A small text-conditioned image flow-matching model, trained from scratch: 32-pixel images.
Rows from block 3 of the text encoder of a small text-conditioned image flow-matching model, named by matrix and row number. Rows with one number belong to one neuron. Each number is 500 + 50 x the weight over its row's rms, rounded and kept within 0 to 999. All counts start at 0. Numbers have three digits each.
After each neuron's rows are labels from the 100 texts, of 14848, where the neuron reaches its highest value: "tokens" is the input token at the peak. Only what is clearly more common there than usual is listed. The data: photos with spoken descriptions (Open Images, Localized Narratives).
# fc1: MLP up (text_encoder.blocks.3.mlp.fc1.weight, 512x128), inputs 0-63
# fc2: MLP down (text_encoder.blocks.3.mlp.fc2.weight, 128x512, transposed), outputs 0-63

fc1.11:491474511451453530499540486495488549542550511465430482540549522511526527400530495505447449378491457503517504489460521539568543506459472450421513553433537455427561563473520461561478490524489510
fc2.11:520596540558462544508510565495537475523507374518483468476471628497510453428510534442452471517574479539497546527519479501531556511512624470521579432431427496472444517543610547518473583555483504
tokens: "s"; "w"; "d"; ","

fc1.97:433456488563484451591532515563508524510565522445603575542495552444570493475571623532519523454615523443497501532502529520552458517516436546419475445518515488525492459574493487512507491448467567
fc2.97:502482564495495520503523564520530484538531549619484459499585524420547498536513437591502439593570507436532555515534430428609427533462522588455537489563495450512549461553522475477524550526544562
tokens: "a"; "w"; "i"; "d"

fc1.427:492487442479446475545568513443516443582515510540535497480456548486586621541503514533485509594409505461512523460441485481525496519495458500505564545514460447542432407552428500509527550422585478
fc2.427:534474534447572509461462476512416449515530475538513581506484519430465419453480441466610473448554489542378496461612531486492527383508542541444445587493512533446542575473544502422508516498469441
tokens: "t"; "k"; "s"; "u"

fc1.246:440511540602499543492459494492489444556502580509483463499516562576511494466609462483433413384520521450471523452456534547529499550489407526455529554553550509520463490530436604497526575492503589
fc2.246:566459493475532511631447562539477549555592502557520457590502388408542544545447503403527565549446509511529467432442469546455492556451535447506363444516509506548539505549504465433428496429436517
tokens: " "; "o"

fc1.214:451482603555510627509526441428600471549498540560450583479514478454472597472561525514416457524514579558457456508579477464546457584482486587521507542428539515503522530614447504522493475571507559
fc2.214:495461449548432538460474526515564492496520508564537404550492502491534516522448408476418571661477449483526432455525482432428479477505573475535424471439437472532506467558477515432402509496530522
tokens: "h"; "n"; "o"

fc1.27:480514432528427491488430455530605533407456510606554455426560550515543533510473481585574454451507607477513451517481507592442506449507499409481475560535455600572464541556484486510494461521540454
fc2.27:543434431436466459539402424450462504526422482407469416502600461571517455437398498430529526436465460529410536521551516548555542496535581518460511441470415528376430575419525538442503499461464481
tokens: "n"; "c"

fc1.250:449506543474566469505411480485470523538491459508394419452623596512465501502531504464470445488475401485463535520484585497506439391516552461508398452536539494483532488466513506457481457424577454
fc2.250:499414464467438465475494432469500493471516469480624516547467410507462510490489539435617538523449597548520541562531554532454589521477563501532530492527431518565506461523461523518497581513432530
tokens: "c"; "s"; "n"; "w"

fc1.196:472462554470481449556506568511487435506495474482444455517498497379413415509424466438439506467472457435449478543488533537538532445448474480507455387391493478615546448528509490477511511489547455
fc2.196:490502400472505514513567505537520523590494459386424494493502457472444466473491629516478533480519538510545503556551543520489474561480530601551526563556575500491473545550552435449509503470533547
tokens: "e"; "r"; "d"; "o"

fc1.336:541491540498591429566523494507502397542544486511653543501575457596531505494522427469476511575499521513512553524459525587488599451456524557445567422467443494515536506633528424506562502511503455
fc2.336:534533609484381600542503511508371613529572520500478519468510474426466500477434548523549402523531499544521506534514413528559545521588485392461435467531624530504444516446443529507496563509382520
tokens: "w"; "s"; "a"; "b"

fc1.316:400534552407477499526534484544445452604441501474485532568468455524484410458497546561476475429487549512433512492527503536568519569541426422419548470482468500527511526453527387533426506493480500
fc2.316:530526480475397516432450569518575548520499435489521452472608570484542473506476488457461484442599570579482538486477486484536539528498499502623517534516464461501525525444614498458470496547600446
tokens: "d"

fc1.477:452574430556552477417545481521538422426539511497579556500447488545611525481490504553462441464454527450454533420467427532425519547415434533525606482455434493446440575494411517502507530599480477
fc2.477:483455550437444539541460546450478563581491379478402399568477539449412431532460426508525490563495464531517480541477508480544530548545488388557368506518599536619605418432545483477533529469483566
tokens: "g"; "r"; "h"; "d"

fc1.300:483442604615455525461480556555505524513469471564516487488447501611383430399482537496537556467420586492538541542477503551484555496490535460489485545503475634494486558473569493419529470431552521
fc2.300:528452490372425482540504491523508534484385521398423500601487497503581481559522537450536541489430481504473413502577485536454489526483525495540447422596401524467473513520563548528495505510471519
tokens: "e"; "w"; "s"; "c"

fc1.424:528489566548492523521528516412461509482564495485544459455497436574490455566566505450547446484494553498482537465557547529449481544505536483562533470587451456539498536498446479517495597362541398
fc2.424:532601528556511525488511543507501577531481459486504494466553511543470561499515446569388426450452503551467524577519620429441450590411535571470372404530496556553569477506473525557484527595489547
tokens: "<end>"; "h"; "i"; "p"

fc1.449:435535625559520496599472578524496441538547436523541563519563460532470473508412509469566463534555471535491596527509539468460520543456587465505507479571408496484453488561506517535541437486465456
fc2.449:655380509465418529547492555413490533543503578483446518499514530375493474549575537473563435527489433448566564511544409502588487551471460578534559465588459568533547456564399491474503597465475558
tokens: "e"; "w"; "b"; "a"

fc1.323:402452577535484530480527482477520528472507563419536521575525566474515606495510519547489510497488444550479561449500481571475538556499505566536481559440460520530459530481457615415472408582532539
fc2.323:555448471536522460427402525459641570528590502555516417496484428488641564477614491491490469591492519446506535603519503464544452439595468505509495489454431462566532577596437459451552556543484461
tokens: "a"; "n"

fc1.367:485502454531479481423494624526538445487489433583445396401581513502536607501509564537483434490519603536485438449419490469460474408405462416500468483490442477471525477472575497556653424586526504
fc2.367:411514487562489569558377539491557487555464489471458494543434481554526559543453485490518559503504489514537443528487465460501514512607492520487439493510557481479551420466607504420404484504418453
tokens: "p"; "n"; "c"; "g"

fc1.396:447560577603526545478491473534534532471586563556518564555479482509587612507511556531449478510489523500525475508482448445432484532568477559404579445450393498502472438488428487488528535496466602
fc2.396:501499455517478449455455527499590566550509527539507461532532470475542497547559472474482501685473510435492541436527434560557423515464568430600423502464411512552501541557453503481440432548559538
tokens: "e"; "h"; "<end>"

fc1.130:490532463505571460566519491500520481490467496512507507528515515435513452405549479532568515529493591489493515498461507402639509599484546528528470417526558570464542393542474585509495520495545487
fc2.130:485455555465441522511458535512517491516567514435523473564526552475585538545501423439462546453489396470539404384525467588384515464491386531425550632535512511498477515460437526528468474511477501
tokens: "a"

fc1.163:526458489498543461547514435484604529456540489475497516535519511533557533453537428517554500498556464533514573494461377568395560405430519485477501499529500494370462590433512576507504531545406511
fc2.163:496471514528433551402490480483476548481567370551494445466524511558469534442502537549491497553504451500407481493460564439465528459521474525546422457447536472543520462527463457494576478514500490
tokens: "s"; "d"

fc1.306:543531477481607490412542590567478421498517546485484441494502555493616450538502521559412525426558559502476488559476492552550531487538466443555569562571549472604424558448516502535387487446541518
fc2.306:497535558524544498556458596463500478571528474507483484556524502435488651537492400476482605531547504541551485460522602533477434611539552506442492459476394357516531450510432545518471514470455595
tokens: "o"

fc1.266:431553455431532468514473577434475498489409439557424512448506464539412485449575553486466526460548476446403527502613584542494480538462590436511484522410487451526513513460446527453440477523516479
fc2.266:480491480402435501411479401519521438485473492462560525465598445466514487558481533521551536530483537449538471541458420462505528486415537444561528474513517396554492455537452468500521518502463555
tokens: "g"; "p"; "n"; "r"

fc1.193:507530511472430590550466495548502511553483523519639400453515514490449432423495513533528521468489551534504464440466356508527439413429445465463534482532537490557461417547454463514487490486504520
fc2.193:428478431472482516478491457479434489525553597501391536592514505470529484535524481404481497428401482467535409471491629558462531566549472445429452511445527538488570441451521461561464503551469526
tokens: "t"

fc1.169:456401569527516440524524426507545587461542516460502466605525513481490548491464475527540432476500530511513543567548410612464524463459491513515592444468572533410496640468470502571476566546426505
fc2.169:475465510443441539501456486421502562492511479484484476505412543544439509518541481508618515628534490542414504538449484470465470533451504354578366453582500406511468458419492450418566514559434512
tokens: " "

fc1.419:534580405455442527549511522484446386485442532493513477433585483455467497415548456602445566460533548565550550427492465549550572497584575484503500551569573496477550376477431362481517506515516501
fc2.419:469491574608548512462424484513529548464439557573538482416432550445538581566503521589498525532491469516478488511535487460474533472538450432497574492438475491530548492427382574543521481486475446
tokens: "n"; "i"

fc1.158:445511456553526490518650554529535506460448464454447502421520484511513413569427507462538405512470397469491453441517441463432600455487510623605510527472515468516528496529504390526482469519430504
fc2.158:490622512551432542442522482580557503579569430507581427462486477383557524432376519411565496537490432487566471480518564519418439483491528499538454471564454485438451493521562537467444494479546525
tokens: "b"; "k"; "c"; "o"

fc1.80:468458549513505512505557451539508571546480542456494448433431586548471530470531568542517380529597563492487469526399483540452569504393487547535480480589510473480464578448482528496486475425457554
fc2.80:498402555489502551441478515452548498444488429514559435441468530463402513539473479512500552485482488477420526566500436473476555459521512406486447473519608546487491531499411522466488479537448560
tokens: " "

fc1.308:494549470432520482566502536544509550438574460453536508516556517429472461482448629543452520401390467465546444548592557413468443568506525391548422436549513475498540514589450499499539545477464463
fc2.308:497463581461541509490488546505467426549455430488520536398435524442540444519596434491458552545492499626461480480519473555579507439478549581441567527507524442544444487491461542518406520497518481
tokens: "d"; "s"; "l"

fc1.265:514438466534466624435452520621593553523460586535494411480478489534558475522465554539494444536580592493503548485494455438453596559441446503508577508482490416501493432560469461490417513508403537
fc2.265:535489535511466490543489507467491390415465510566500543566511491457442523556510505505490468475399456512546532445523501570582479464555484377487431469556488558469551434410461505587625532476597525
tokens: "c"; "n"; "p"

fc1.159:445528513458547482464487495516417462514534519433458476464571429409512540496466500516537501454409488579498462534533544475436489496373443594521605451544483426465425484511600532422485410514458469
fc2.159:504534559401557583481501522544547562479491410494537491467438461466560526556603498449607506525490446556612461457529564463461425509506419511556516439532492453458448536508586482523471370530516555
tokens: "e"; "i"; "c"

fc1.4:452526497472590469513525463449476483487584471459511601471462534476509492508430533521438500468547532456440522465500432560551435446449483472612464456455508561482545491471520418495658493580497540
fc2.4:541464501522410526482413440514441499539439518503459546560458449510611502470557518416475498595495479526526497518561464470398565491514562502441490539629409468489435495549460490435558551458509442
tokens: "s"; "i"; "a"; "d"

fc1.168:510553410460563616494577447514498421475643523458544514446586483441514500486544477509529451516546509539484499491429508539638534486514529459581451427507450526528497430466383574449540468497568529
fc2.168:505464564516492461507508538488546539623482460460482541528434424485457553487511514456515470537469522483553457544532538404465458473440466536490530426458583454463577477406466409547480586476521468
tokens: "l"; "s"; "r"; "d"

fc1.274:420513549613459450472523494511614526493492538554447416508480520545531510491518498450527486439414424414469418468511551531498574500513393500422546522475535493536417494509457489475395446499452524
fc2.274:534519464389458522532447578538440513535560443463490533498493523426466462485555522493460458477480535511487588556463420573482377573537538542476433396573549547450498469517525475583511591511507547
tokens: "e"; "s"; "b"

fc1.490:368426454554456470539515538575553482565569518442498455439549542497555526414466501547509457446520448508552508502410584580554519567485509473522481526424529517404515574491589524507460496433541583
fc2.490:579466407369497502426493557444461421474435448555500485474616458543452564540514426457507441543583493525403521444552522485564516491571428511563582482473448516445577438444530445536530543514439461
tokens: "w"; "a"; "c"; "d"

fc1.145:504609549548524467565514525506539553550451510549597505459443493548452489485428529636542533436534517507382526481406544520566491411465500630517475472506466495422554584529511564464488531504532511
fc2.145:533362444448485556515513526445540437520452440441469476523436545484547498606589456430503579516489550454595457502501506514462539466511503448530486527585473595518482431456509490520513591513425482
tokens: "t"; "<end>"; "s"; "c"

fc1.90:484459488527545501442516462592529598439543437484438386586449499532496553447500455442509493542596551523441492564532492482519508529560490552541557452488424502480546520460448509577510599537439507
fc2.90:439510543524489543512504471434586498476508621526550534419554561569435492591527448494513481524499509472459514514376477498469494450434419472516468440603550520477422512435459478427524498423438487
tokens: " "; ","

fc1.188:459477589475488515498528553507552494486511549509498570467485486567557492581509588510502418435565537572419456472508506489515508442514600457484467505454555461515537476503481421549523486507522588
fc2.188:490462476498559454498430554526466488574457470482588433512454474430489517543501479523523502528428507482549535619515524533543473593385491513631453446509427489541504470556447501531434491497600453
tokens: "h"; "n"

fc1.205:461497581475470495446549433482577526517562574530525526482564488551428483527438485583416535565523510503475492467541384614500621515513537527528456524523520427441573493492461532450515526574461437
fc2.205:587466498627472429452465460541503571448542481499552486467489577453496566473514531513575464544496452457491542573413508521404486482511553517568479554552468559487393528458403437442522457488480485
tokens: " "

fc1.417:437561483582514515517413504511452516501508549566512489562464538490571438474542433456580402448578417496501500478465500541571474466447531458481547523565483420540651437485523512577447553539513529
fc2.417:529512479438510505473444484544479485538462555466486492526520452505484527547318419418496547494444521550483476532552548477399491563413520484471452494546395485556459571498459469526521528480420621
tokens: "p"; "g"

fc1.181:478542475483432413456425434521437436432495567450443533478572614510531481535497481485493499472473490523488538523472466536557520502394473456475480460573482482410444484505519469495474429464482533
fc2.181:583540454490544619504515597469528575530461566563514469536445405497467454489464488494535506479571513449463384507517539525427531577518474495468465557492559528496527362480478452460537596517420500
tokens: "a"; "o"; "c"

fc1.43:466518471453471537569452537447529508538567587430442549556529541431520447439498487510499453511445565451473523421475486468535480587508502501527491570518625502497490464554472436484546430433533454
fc2.43:558599477527481581425472484471494532457514543499564424530499390559471535537486417457404519448537553562493480538526572565533484401479544551483471535503534407542532555477475508508459525393498454
tokens: "t"

fc1.256:383479583453433445508583521551530588609524516445531503597514496500538554439566562435537471551402509498562445442481518491551366505460524490475507550587497553584468485578542422484508444502513524
fc2.256:510538435555528575529540486529589511544465410644508458562471477514485407437500414495442471520466608600423580423452544549565552481480634554502478517520498534507535490610534498569545423517471530
tokens: "t"; "o"; "s"

fc1.173:480599549559555644429535452486562475524521485503440462506520578503524530550511508482521472562466507473389481586513531446428549443446426479463554494431455435494504482550429458519560570473522548
fc2.173:488462473481442470479472589518478586486508450487507503558509443454470405476402482533464543458463514419448479483412498640459490471591616478539447481543587482450533465437515512518477512543342494
tokens: ","; "k"; "o"; "."

fc1.368:521553575526467451563434599434545495546496522515494468449421488496514532505536466568553477501554498503490527449446382483509550543460526524495480501539581435535588499541508535529478490496554563
fc2.368:556482425543562517437524391544413456440513493508495502426576524481538490537443452522490502479413463458535536536487596485491397472490480460583512485485518564482439449497422517491575509567434430
tokens: "l"; "n"; "p"; "c"

fc1.381:432430546604462487514476490496498499446523497522475489483508564598578424503386547500506431520513493491485557423419541512479575508577503519421529505466366465370507421438530455455538537475498452
fc2.381:544527503451492491500551493467465511558479527460506526501563451445495613507534465443502481482423471558436461533518484456441441512502478460542431474616610529576457612519464514520514380414492484
tokens: "c"; "i"; "n"

fc1.40:449498531495510527490547538549466566545622425474564414450483475533602553534587518490565432544444515478485552557434461564522519512494502495496541525535472466493426421600575454503413472549555478
fc2.40:398475572490441510578485569471488531502492545558444409478554536503422416511502535515439500492539496541575533484518445594499513520469566439507398537538414570530425620431399565507462564501515504
tokens: "s"; "a"

fc1.389:460518524511515414420453494502517541451558559450525509519524493496512493452522534511546542477537455525491495516494515542457431455474519515530561461481495525442534456542452399371511499498526567
fc2.389:547430493528471469463424476548441455549471531455522443459498590572524482539589505429459487559440506503475495504475415458519557567466602591501553456527497464540453443526464442439477479517475496
tokens: "e"; "a"; "d"

fc1.136:456515511470456503523514478516488460479487503462583465569600601552520467406554373542510479474512417549471581518440604524499437468404491446470488448475525498511498428420487531401535502431472465
fc2.136:522403496500418462433421592529502484460411556513447511490560576423477531546439550475527491532431490438530446466493389491478523578506493463493502533508393522428557600491480447537560458523499518
tokens: "w"; "c"; "n"; "p"

fc1.95:425501512432460508581441531515514479595504457486540452461514467580579476529573537512477496441490521459502505491535565443516508515542580424523508499585506440480538477544434484480484557423538500
fc2.95:540493540482493514418516439486536546422538430490552486428472458471497535500470490543494506484530479522506410447429482548532521459395506488534546535414549449492457583418486643609512453551499503
tokens: "d"; "s"; "w"

fc1.405:484494521418509512504468525504504461577546407452471505521479457452543443524457490492534404472573533558479465504471515506514589494619519491497561577483556525535473621502562390504454443504479513
fc2.405:468525472460469562469520588439529488559486495537471529511582488502568461475537442546446545467493503525535552580579449448514457610420602551414447568425475482553549596403508511493487582555527582
tokens: "d"; "g"

fc1.319:501568402429568457551461522470527532480517465370473504455514606576570516393536618559470563469583488487394519542430555599499582588495588479511540576542487556560527526501462524563558460434442466
fc2.319:503524522583487543455553477458509561549457545527547539547499393450400505474458503518500464531518477489577450507579419424475477460495514487492503442490510435471471494499563445489500531637486449
tokens: "i"; "n"; "w"

fc1.312:487562492570488495475514469557496536490457472462549474528572495537437486547529469583587547473375442471499583475516419497467543505495567490431505584375513429517495378532601410553552478423555508
fc2.312:517468514486490520511477420391640551367442494537524433462396532470487517459528540456551478438484465509516434480490497559456507472572543508374479459450549590543509498587444473494471480564498442
tokens: "a"; "s"

fc1.0:518485475504468619493440485503482455523506494487489557452510494559552411390478572476505491408476545526346477525429564560488449572447442560554378540549549499428450481575533515474594461471474568
fc2.0:581550471471495472424510463553533513488564419507412506537517515452480605588462535473475540531547475500523494463538511515429636508542556399417496550578536488590478463457422466460443501535511468
tokens: "o"; "a"

fc1.206:517507458440621478495408437491414425562423499460455490531473442607497467406558564524551458476489512468479580485581520537491404506486468590511519465456557524471459547501441498447527530496496461
fc2.206:420536536552462595533506466461527565534514561495464502563505506456519480531364432453569431491506523557487373449406501425512595609437460409466466567460489536617513431518471583511521483584499531
tokens: "g"; "d"; "o"

fc1.290:443554475446521497478544457462627472592476472550422554425419453464481509454414572473549480402517461452412496563526424549530497584475434494539498481517439447441461541437459558540456578489486541
fc2.290:446421471425486487473470525499396499502559605525431496508520526505550497465529460411551500420431486645515429494588591508459466541470619487548489547494462409478467572436443508493508503470543556
tokens: "g"; "i"; "m"; "p"

fc1.318:478471447503378422632456457588481459522500456578541493456579546563602486442530510535572427498576445437495539510480561427558542431437522542475514487551454454469469521487553447508527483508537478
fc2.318:541485511495438571478555589476494475521490564499520467521456524401384516543479512514529477528492507527538582519541496571505420563458411509532511490580558555503523414453420430544484580419406556
tokens: "w"; "i"; "c"; "d"

fc1.432:475608488502525510526451507526509422543568515542486611571484513371472467502523503441571469568539507534600473497571512501565460472501473489420478415499428416445478536386487526506444511461499555
fc2.432:507517435489587439536532414439500463472494422417598608513456455585455502541464582452500526477425480451476530533452548473446555507533479482477557532537492542605540447594590506482445441565476505
tokens: "t"; "o"

fc1.361:432533581592591541528426443435526516561456496427500608633431421499592454522499465485431481579522562408504549488499504538476470514460586524520444486570460546503491525522548531570531513541532492
fc2.361:503536479507473547497535424546490478465522500528426548443554451546548464538465496376495499485522567437490574477525458564441479577533505384448497451542425551606385532549496524506478584520484517
tokens: "<end>"; "h"

fc1.272:382493407492501459511587470491546471481436458513459546441446522512481551489501496546447392544465520478425522548530582426472503509456466505542419565490517584478513451389503584399473396530575449
fc2.272:544569495468467479517421542457435390566483516507537453476546524526441497479453515440473501528501507544449520489501464496409605530528581456541527453533411405472482508516411491563480559423497616
tokens: "i"; "n"; "p"

fc1.161:403482510453423411539464525539474529467569449457493491523541558475453540478429460505477462477473495561536571512485538486545583566476412518445529559493483495498537525354433487509556542603585524
fc2.161:530487520558483520469476447470602452483512528491506549475429468513544373548448456504425408462480474524442481449480450530445533458489551529485529520524435501495538573606525577484430436497463470
tokens: "n"; "s"; "c"

fc1.88:560522609569442524496541452494460590542497488526496344470424503555591541543523544507598437494431433416544447446459465482537444444592502534466523523544403519461554489460418547563546465529530536
fc2.88:475499565481567516477424532476569410537515495566476636525455530422418498557404486505584519505512472601483539534541442522439506457431419435505556479463471507482469520562528507431583524449415475
tokens: "k"; "s"; "u"

fc1.13:493492509491454450545453473494495385560502491567541479500493487482403563549556487481504472440468515481529500578567417490485532469445412549486559492545490408568504434447509563491512539470572499
fc2.13:537564525488483433499477501481529605435456521444497517462515546555587486527482586524514579476508438537412465516450528512461459531504499537431511558444488562526435643518556459553505517617413460
tokens: "l"; "m"

fc1.279:507452527549562410580372566534502469558479506572414510508461519566445495512566512525495490484448555547538538532473547506451520579572449466508506511510472526516529489420523544452520422484538539
fc2.279:560502469484468497479481557548546550478479502516422564479475490582571586544540595527461518511413502565513440547480483532449394545646451485538516561375453474484565497483569471528510537565463482
tokens: "p"; "g"; "n"; "r"

fc1.36:476601508493497472535457451503455486542449523608497582422520465477479510429563440471455517397563540509496561472559507540525485490432561456443498589437561421477539510467514530386442524458470481
fc2.36:506526450566429411456552452495540574513438449509501453512524554427528499488471520505574547462561431471512426505613540484482456445514559442390502493471445475587527483496397555509436503400460516
tokens: "p"; "g"

fc1.79:468461536559597521449526485606468458489505561387484492512416414664482492447551494499552458528506618430441471564458526543441619513451565497522483524548510515495509518456467471489472437525531487
fc2.79:468367526547408466512485494432476511417520519568511448437432620429445513577494472572527547535480443465542538584488430537400541555475495421519458447488534530517550496506419423539499527505471488
tokens: " "

fc1.507:505476536587543476520460496464474411534488491585524501563429493528468407557508583532544497495535651617604433451457467410566485551502606450510577464481520477507538493588461517491508564535619566
fc2.507:541466551454525545541550531468493556580452409534543431544455502429579470498532446560562500472514484513557504504518487446570420524430550458497519520510569521465449481548562535505457458449553557
tokens: "h"

fc1.121:513611522452500508475574454534479459526430457449491456509394563527475496454462501503581496499491569545428522459477558512481440531481535571518386540596402538513513570462550467536524521453536516
fc2.121:548559508587450503492513582481507572428576512516497496466491489480562522531568541495397463540500547327563511468548510423461543506510417543553540480485483497487522387464512456536528509499530434
tokens: "c"; "l"

fc1.354:516515560543560477501617584466436477458571466566478582505417532621506482527565431433522455523553477514475554469538510422463465498532465505518412441577478494519452463525470557528440601486603536
fc2.354:612559484480498427561543466529511553486499419605435624466490469527545546517542441522451527508534529541503471469511555502508434545437488501515466407545540545531484508556570486469489560540532499
tokens: "h"; "<end>"; "."

fc1.357:570532496441507557469533403424475529465509416537423527499445508542526483521566514522592549541416350475423516552446448464459578401532492467564438568519500529470619486584442488537520480385581517
fc2.357:564529462460491422460391516567358501580478529529510506525382436445528504438424512490524516441487447642495418455470506520430507581501538495474465469510487471444489550478542492449505449496442557
tokens: "k"; "u"; "t"

fc1.289:536476446455563403465424555474498473456436521488450565448577582595444573519470541534440520540485503441506446503501579426482605546524439474515497440501483503537509408511446448570523484486531514
fc2.289:535507489535495513543488504468416462449493473531626447530422457492494522400514521516521426514446544485449459541463490546466498490562383584519460566436522534511551467470605475492502488490488403
tokens: "l"; "n"; "c"; "p"

fc1.268:476491528489510492431624441491525539505478458438521569437491525549513464444457548539449513539439488454470478557395473484490537449498440418470428578551451515514532436528488437502567451433516517
fc2.268:563421462448476522534357426567389541574472456542488476539534542472521535536562452476502447431468459579463472505506478506422531466514541478433558395533502428439397525468531518469449484459510541
tokens: "l"; "c"