config = dict(
    image_size=32,
    horizontal_flip=True,
    text_encoder_width=128,
    text_encoder_activation='relu',
    text_encoder_parallel_block=False,
    text_encoder_inner_norm=False,
    logit_normal_time=False,
    muon_scale='match_rms_adamw',
    learning_rate=0.0064,
    momentum=0.95,
    adamw_lr_other_params=0.001,
    batch_size=256,
    epochs=84.1,
)
Rows from block 3 of the denoiser of a small text-conditioned image flow-matching model, named by matrix and row number. Rows with one number belong to one channel. Each number is 128 + 32 x the weight over its row's rms, rounded and kept within 0 to 255. All counts start at 0. Numbers have three digits each.
After each channel's rows are labels from the 100 images, of 14848 (inputs lightly noised), where the channel reaches its highest value: "top examples" is what is common among them. Only what is clearly more common there than usual is listed. The data: photos with spoken descriptions (Open Images, Localized Narratives). In brackets: how many of the 100, against the usual share in percent.
# convs0: first 3x3 conv (model.enc.1.1.convs.0.weight, 128x128x3x3, each kernel summed), inputs 0-63
# convs1: second 3x3 conv (model.enc.1.1.convs.1.weight, 128x128x3x3, transposed, each kernel summed), outputs 0-63

convs0.68:148095081136097097114110132124148161127172119127129122111092143180180030083099168134131117123123116167129097092127135092144132115123119164155167112095165095149080163096091132146171110081164128
convs1.68:184168104193106145099111149072117080142133086163110110136227141119051138130161118158156188127091055101137110103153093168118177144149150148091080140130133190097109118163164122128058134154072118
top examples: text has "sky" (50 vs 24.9); text has "grass" (37 vs 10.2); text has "building" (27 vs 8.6)

convs0.96:113151132109136127149108116115122118114097107115135152199176109133140139140101128118140217125175149069115080055164118061133114123094130108111136104100151116134126112136125246115145132104151142
convs1.96:147133086135090115096119098134115133157117138133125198107099106029093090118068127159114061130160164088161152093082130155134120041096094162080073149104097137119160131112116080144163100128139143
top examples: text has "dark" (30 vs 2.3)

convs0.2:166071216105095116081117128136156147101141140126134104126156186111142106141111120100118129130124115118133140160089111167162125155137107103100145149190191126167143135141121142144126103161097128
convs1.2:081135096133141097169097180094135099172135131098125101136118189116130156150070150091121115160091166158118184119187116071095156151116110106128135104150133163069071083166152123158120162102115092
top examples: text has "sky" (75 vs 24.9)

convs0.35:111117093131128170123128149130056078048131152095065088104135151087078190164198129115100166122122093175135110130132153135117135130182153116141143113138156095107103093119129131158161158101145141
convs1.35:119105128143132132090116087101195095200168099143123121143161098102104103136044165199147111134078149139120062125105163153138111109066130111109157165172106102168128169111121124150089112152132120
top examples: text has "sky" (58 vs 24.9)

convs0.103:145115128103122084198153108161116182139117110167131107117091080163124109145102151141102133113048070125110121112062100114113148155138100167091142080193146095100109130113136076117152126120118053
convs1.103:105110097123127143145115129097112182185143153089169129072137115059137139141116129175135103120115119118140168053134134178149141128107111112143087090113153164040104082143087082181200164166121105
top examples: text has "sky" (52 vs 24.9)

convs0.17:109187143153172173118171101140192130116141135123138117144127121130122150106113172134124094162121082137098121142102157177153154102162054149108179147106138132122125142102180158143181143173113067
convs1.17:162103091142121133132143178161115149115127147122132153114158112121139127139164105144168143130091117177161109110175073090135108114105166127111149085101124118119112140191040110158100102085138178
top examples: text has "grass" (29 vs 10.2)

convs0.8:071121147135173160135073124182105142107163121160100137112174112171172135122146099090133111142074187163087088130152150145115177121158143072151162214067126144200114160134081092132108160092174144
convs1.8:119102081138141094131189150125148122108119126084161101182152143084103114115090142158148140122137100125146096169080101115099100151093092179145134070204129154075159123166168091081103102142142132
top examples: text has "grass" (26 vs 10.2)

convs0.18:022092112132119069081072141146143121132110113113164114107170123133213146093146108126122060096199146151149108119184098127156129139123126147103064092156169170158140153137148146130154132104163147
convs1.18:185164162117154106098127173127111097101152119102127120119123152133059150186144156133160136115107119167071159132088124156173116100168176139140177095188113113162138132126075103082096111158042113
top examples: text has "trees" (61 vs 27.9); text has "sky" (53 vs 24.9)

convs0.92:145121146141119120002136113135099137154113082104085103109136123124124101108131122152123124162117143110122114098130122147149082173169102198117166102160162105090119110131143097123102145106139180
convs1.92:068139141099108100234182129141160118087115168135203134150158107108133151173128125081119162123141163127133102180117102160145174110112126097134092115110115115137206167135118112165107156148116084
top examples: text has "plants" (25 vs 9.8)

convs0.71:133181141124082123102076127134099098105092098091092097171154189119078130088138088134110171155148132130105104108172135151154091120113150117116097120175169125126093103123170145106111120118134141
convs1.71:076114117129192109126105144093115136161142110153177190178134115093082182138088131115138105098163138157151139123058169119147154195128136152088091203115108094125166147136175110109107157131108124
top examples: text has "sky" (50 vs 24.9)

convs0.95:092158148134136138142134077110154148120108146181129137088099124120103156088138093130089144135165098124157174120096158098241110176140156148167120118079139147101132144128137161123211191117132154
convs1.95:124117135074167165134099225182141100128146147112135112152150140136119154108166165129219133084166121168122114153171111144145136081180173111098124064158094078124149114124079133076120117166183116
top examples: text has "sky" (59 vs 24.9); text has "water" (31 vs 7.8)

convs0.48:094167108106129081120140171108139121116116082122134128092172115078092136102160133092129107138117114114144145116136127112083121102141128086115101135076123152127122149096140138096132133134127095
convs1.48:120127179167140171127129125115150103097121218092161162123151122152132137144039138094163139086148136130122141167137138064118125115093130119131171122084133131148112148141134051117147129093153170
top examples: text has "woman" (31 vs 9.3)

convs0.98:060166121131147121084143133097128149155132171145072177144140140152063150130114127163079066151115115161147177104155165107099098135100188143147122182144143135155095174121133065130174175166134133
convs1.98:123140119177124127146176143130117114096160111140154085132117150127155108164150130123124206081100131155091100207095168190112171146120140153139171078149151138087149045136092166160149083094122122
top examples: text has "grass" (32 vs 10.2); text has "plants" (26 vs 9.8)

convs0.24:154110160080106108118142134134141144137108110075139145103141082124081166132178135150116131130127108124085106204144092059136084118150139090120160174103113184110142177126145099148088092103140248
convs1.24:103135113160110178138130159098106103086207176143141123121136154113106108118097139103117124155152138146170175096098096193119129146144152123134072140151080122147105161078126141067151127132099056
top examples: text has "grass" (29 vs 10.2)

convs0.26:137151095111135172083153128144107096223102111153141118143142138167172182158222101113094064128054165159161099132181111071135088114153142114095125157122128139159175122104144107160122135073114148
convs1.26:180142155188093158104152116155181164050197151073088130111090198089139107152060133130160136146131030123130125074105145090082174101145169140153104143150129145084089146132137134112105147144138110
top examples: text has "grass" (30 vs 10.2)

convs0.79:155163066153154139107139104177148200164158165112063137095056135116139136175137179122161104110086123124161133121111166144147085133163152197134086140105099114131126141079099104115089175134113143
convs1.79:138111198111097143120112166135061113100089109098157076156129115142152103113120080130124142130165070087069153114130044121134138113101131093098122137124109162135099125128107114152221135099068106
top examples: text has "sky" (51 vs 24.9)

convs0.75:164136135084152128117100123128107083105111128127139143080166149116096140128135131077116095155116171141132157115097149108159135120121118131076130131160133106065120130186092079147000121182149118
convs1.75:145137135152090106110114170145191092177122118150098168110177162156080143104154128129138170151146134150124142142151117106065146181083113154085106099102110145113105113126141080164017145096050196
top examples: text has "sitting" (36 vs 14.9)

convs0.46:168137146160126115150098112143108131143069132137125125178183066109134000133139158110129099159138090118109177095112152100202015159119154146109087065095070122121129110162103072147110134169085116
convs1.46:117170108104104118149118170149084137122187053134179202149129167116132117138144140133137104091058144152135112088169075206144207136152114087100069100137133101102081125185148058148100107128092121
top examples: text has "table" (32 vs 12.8)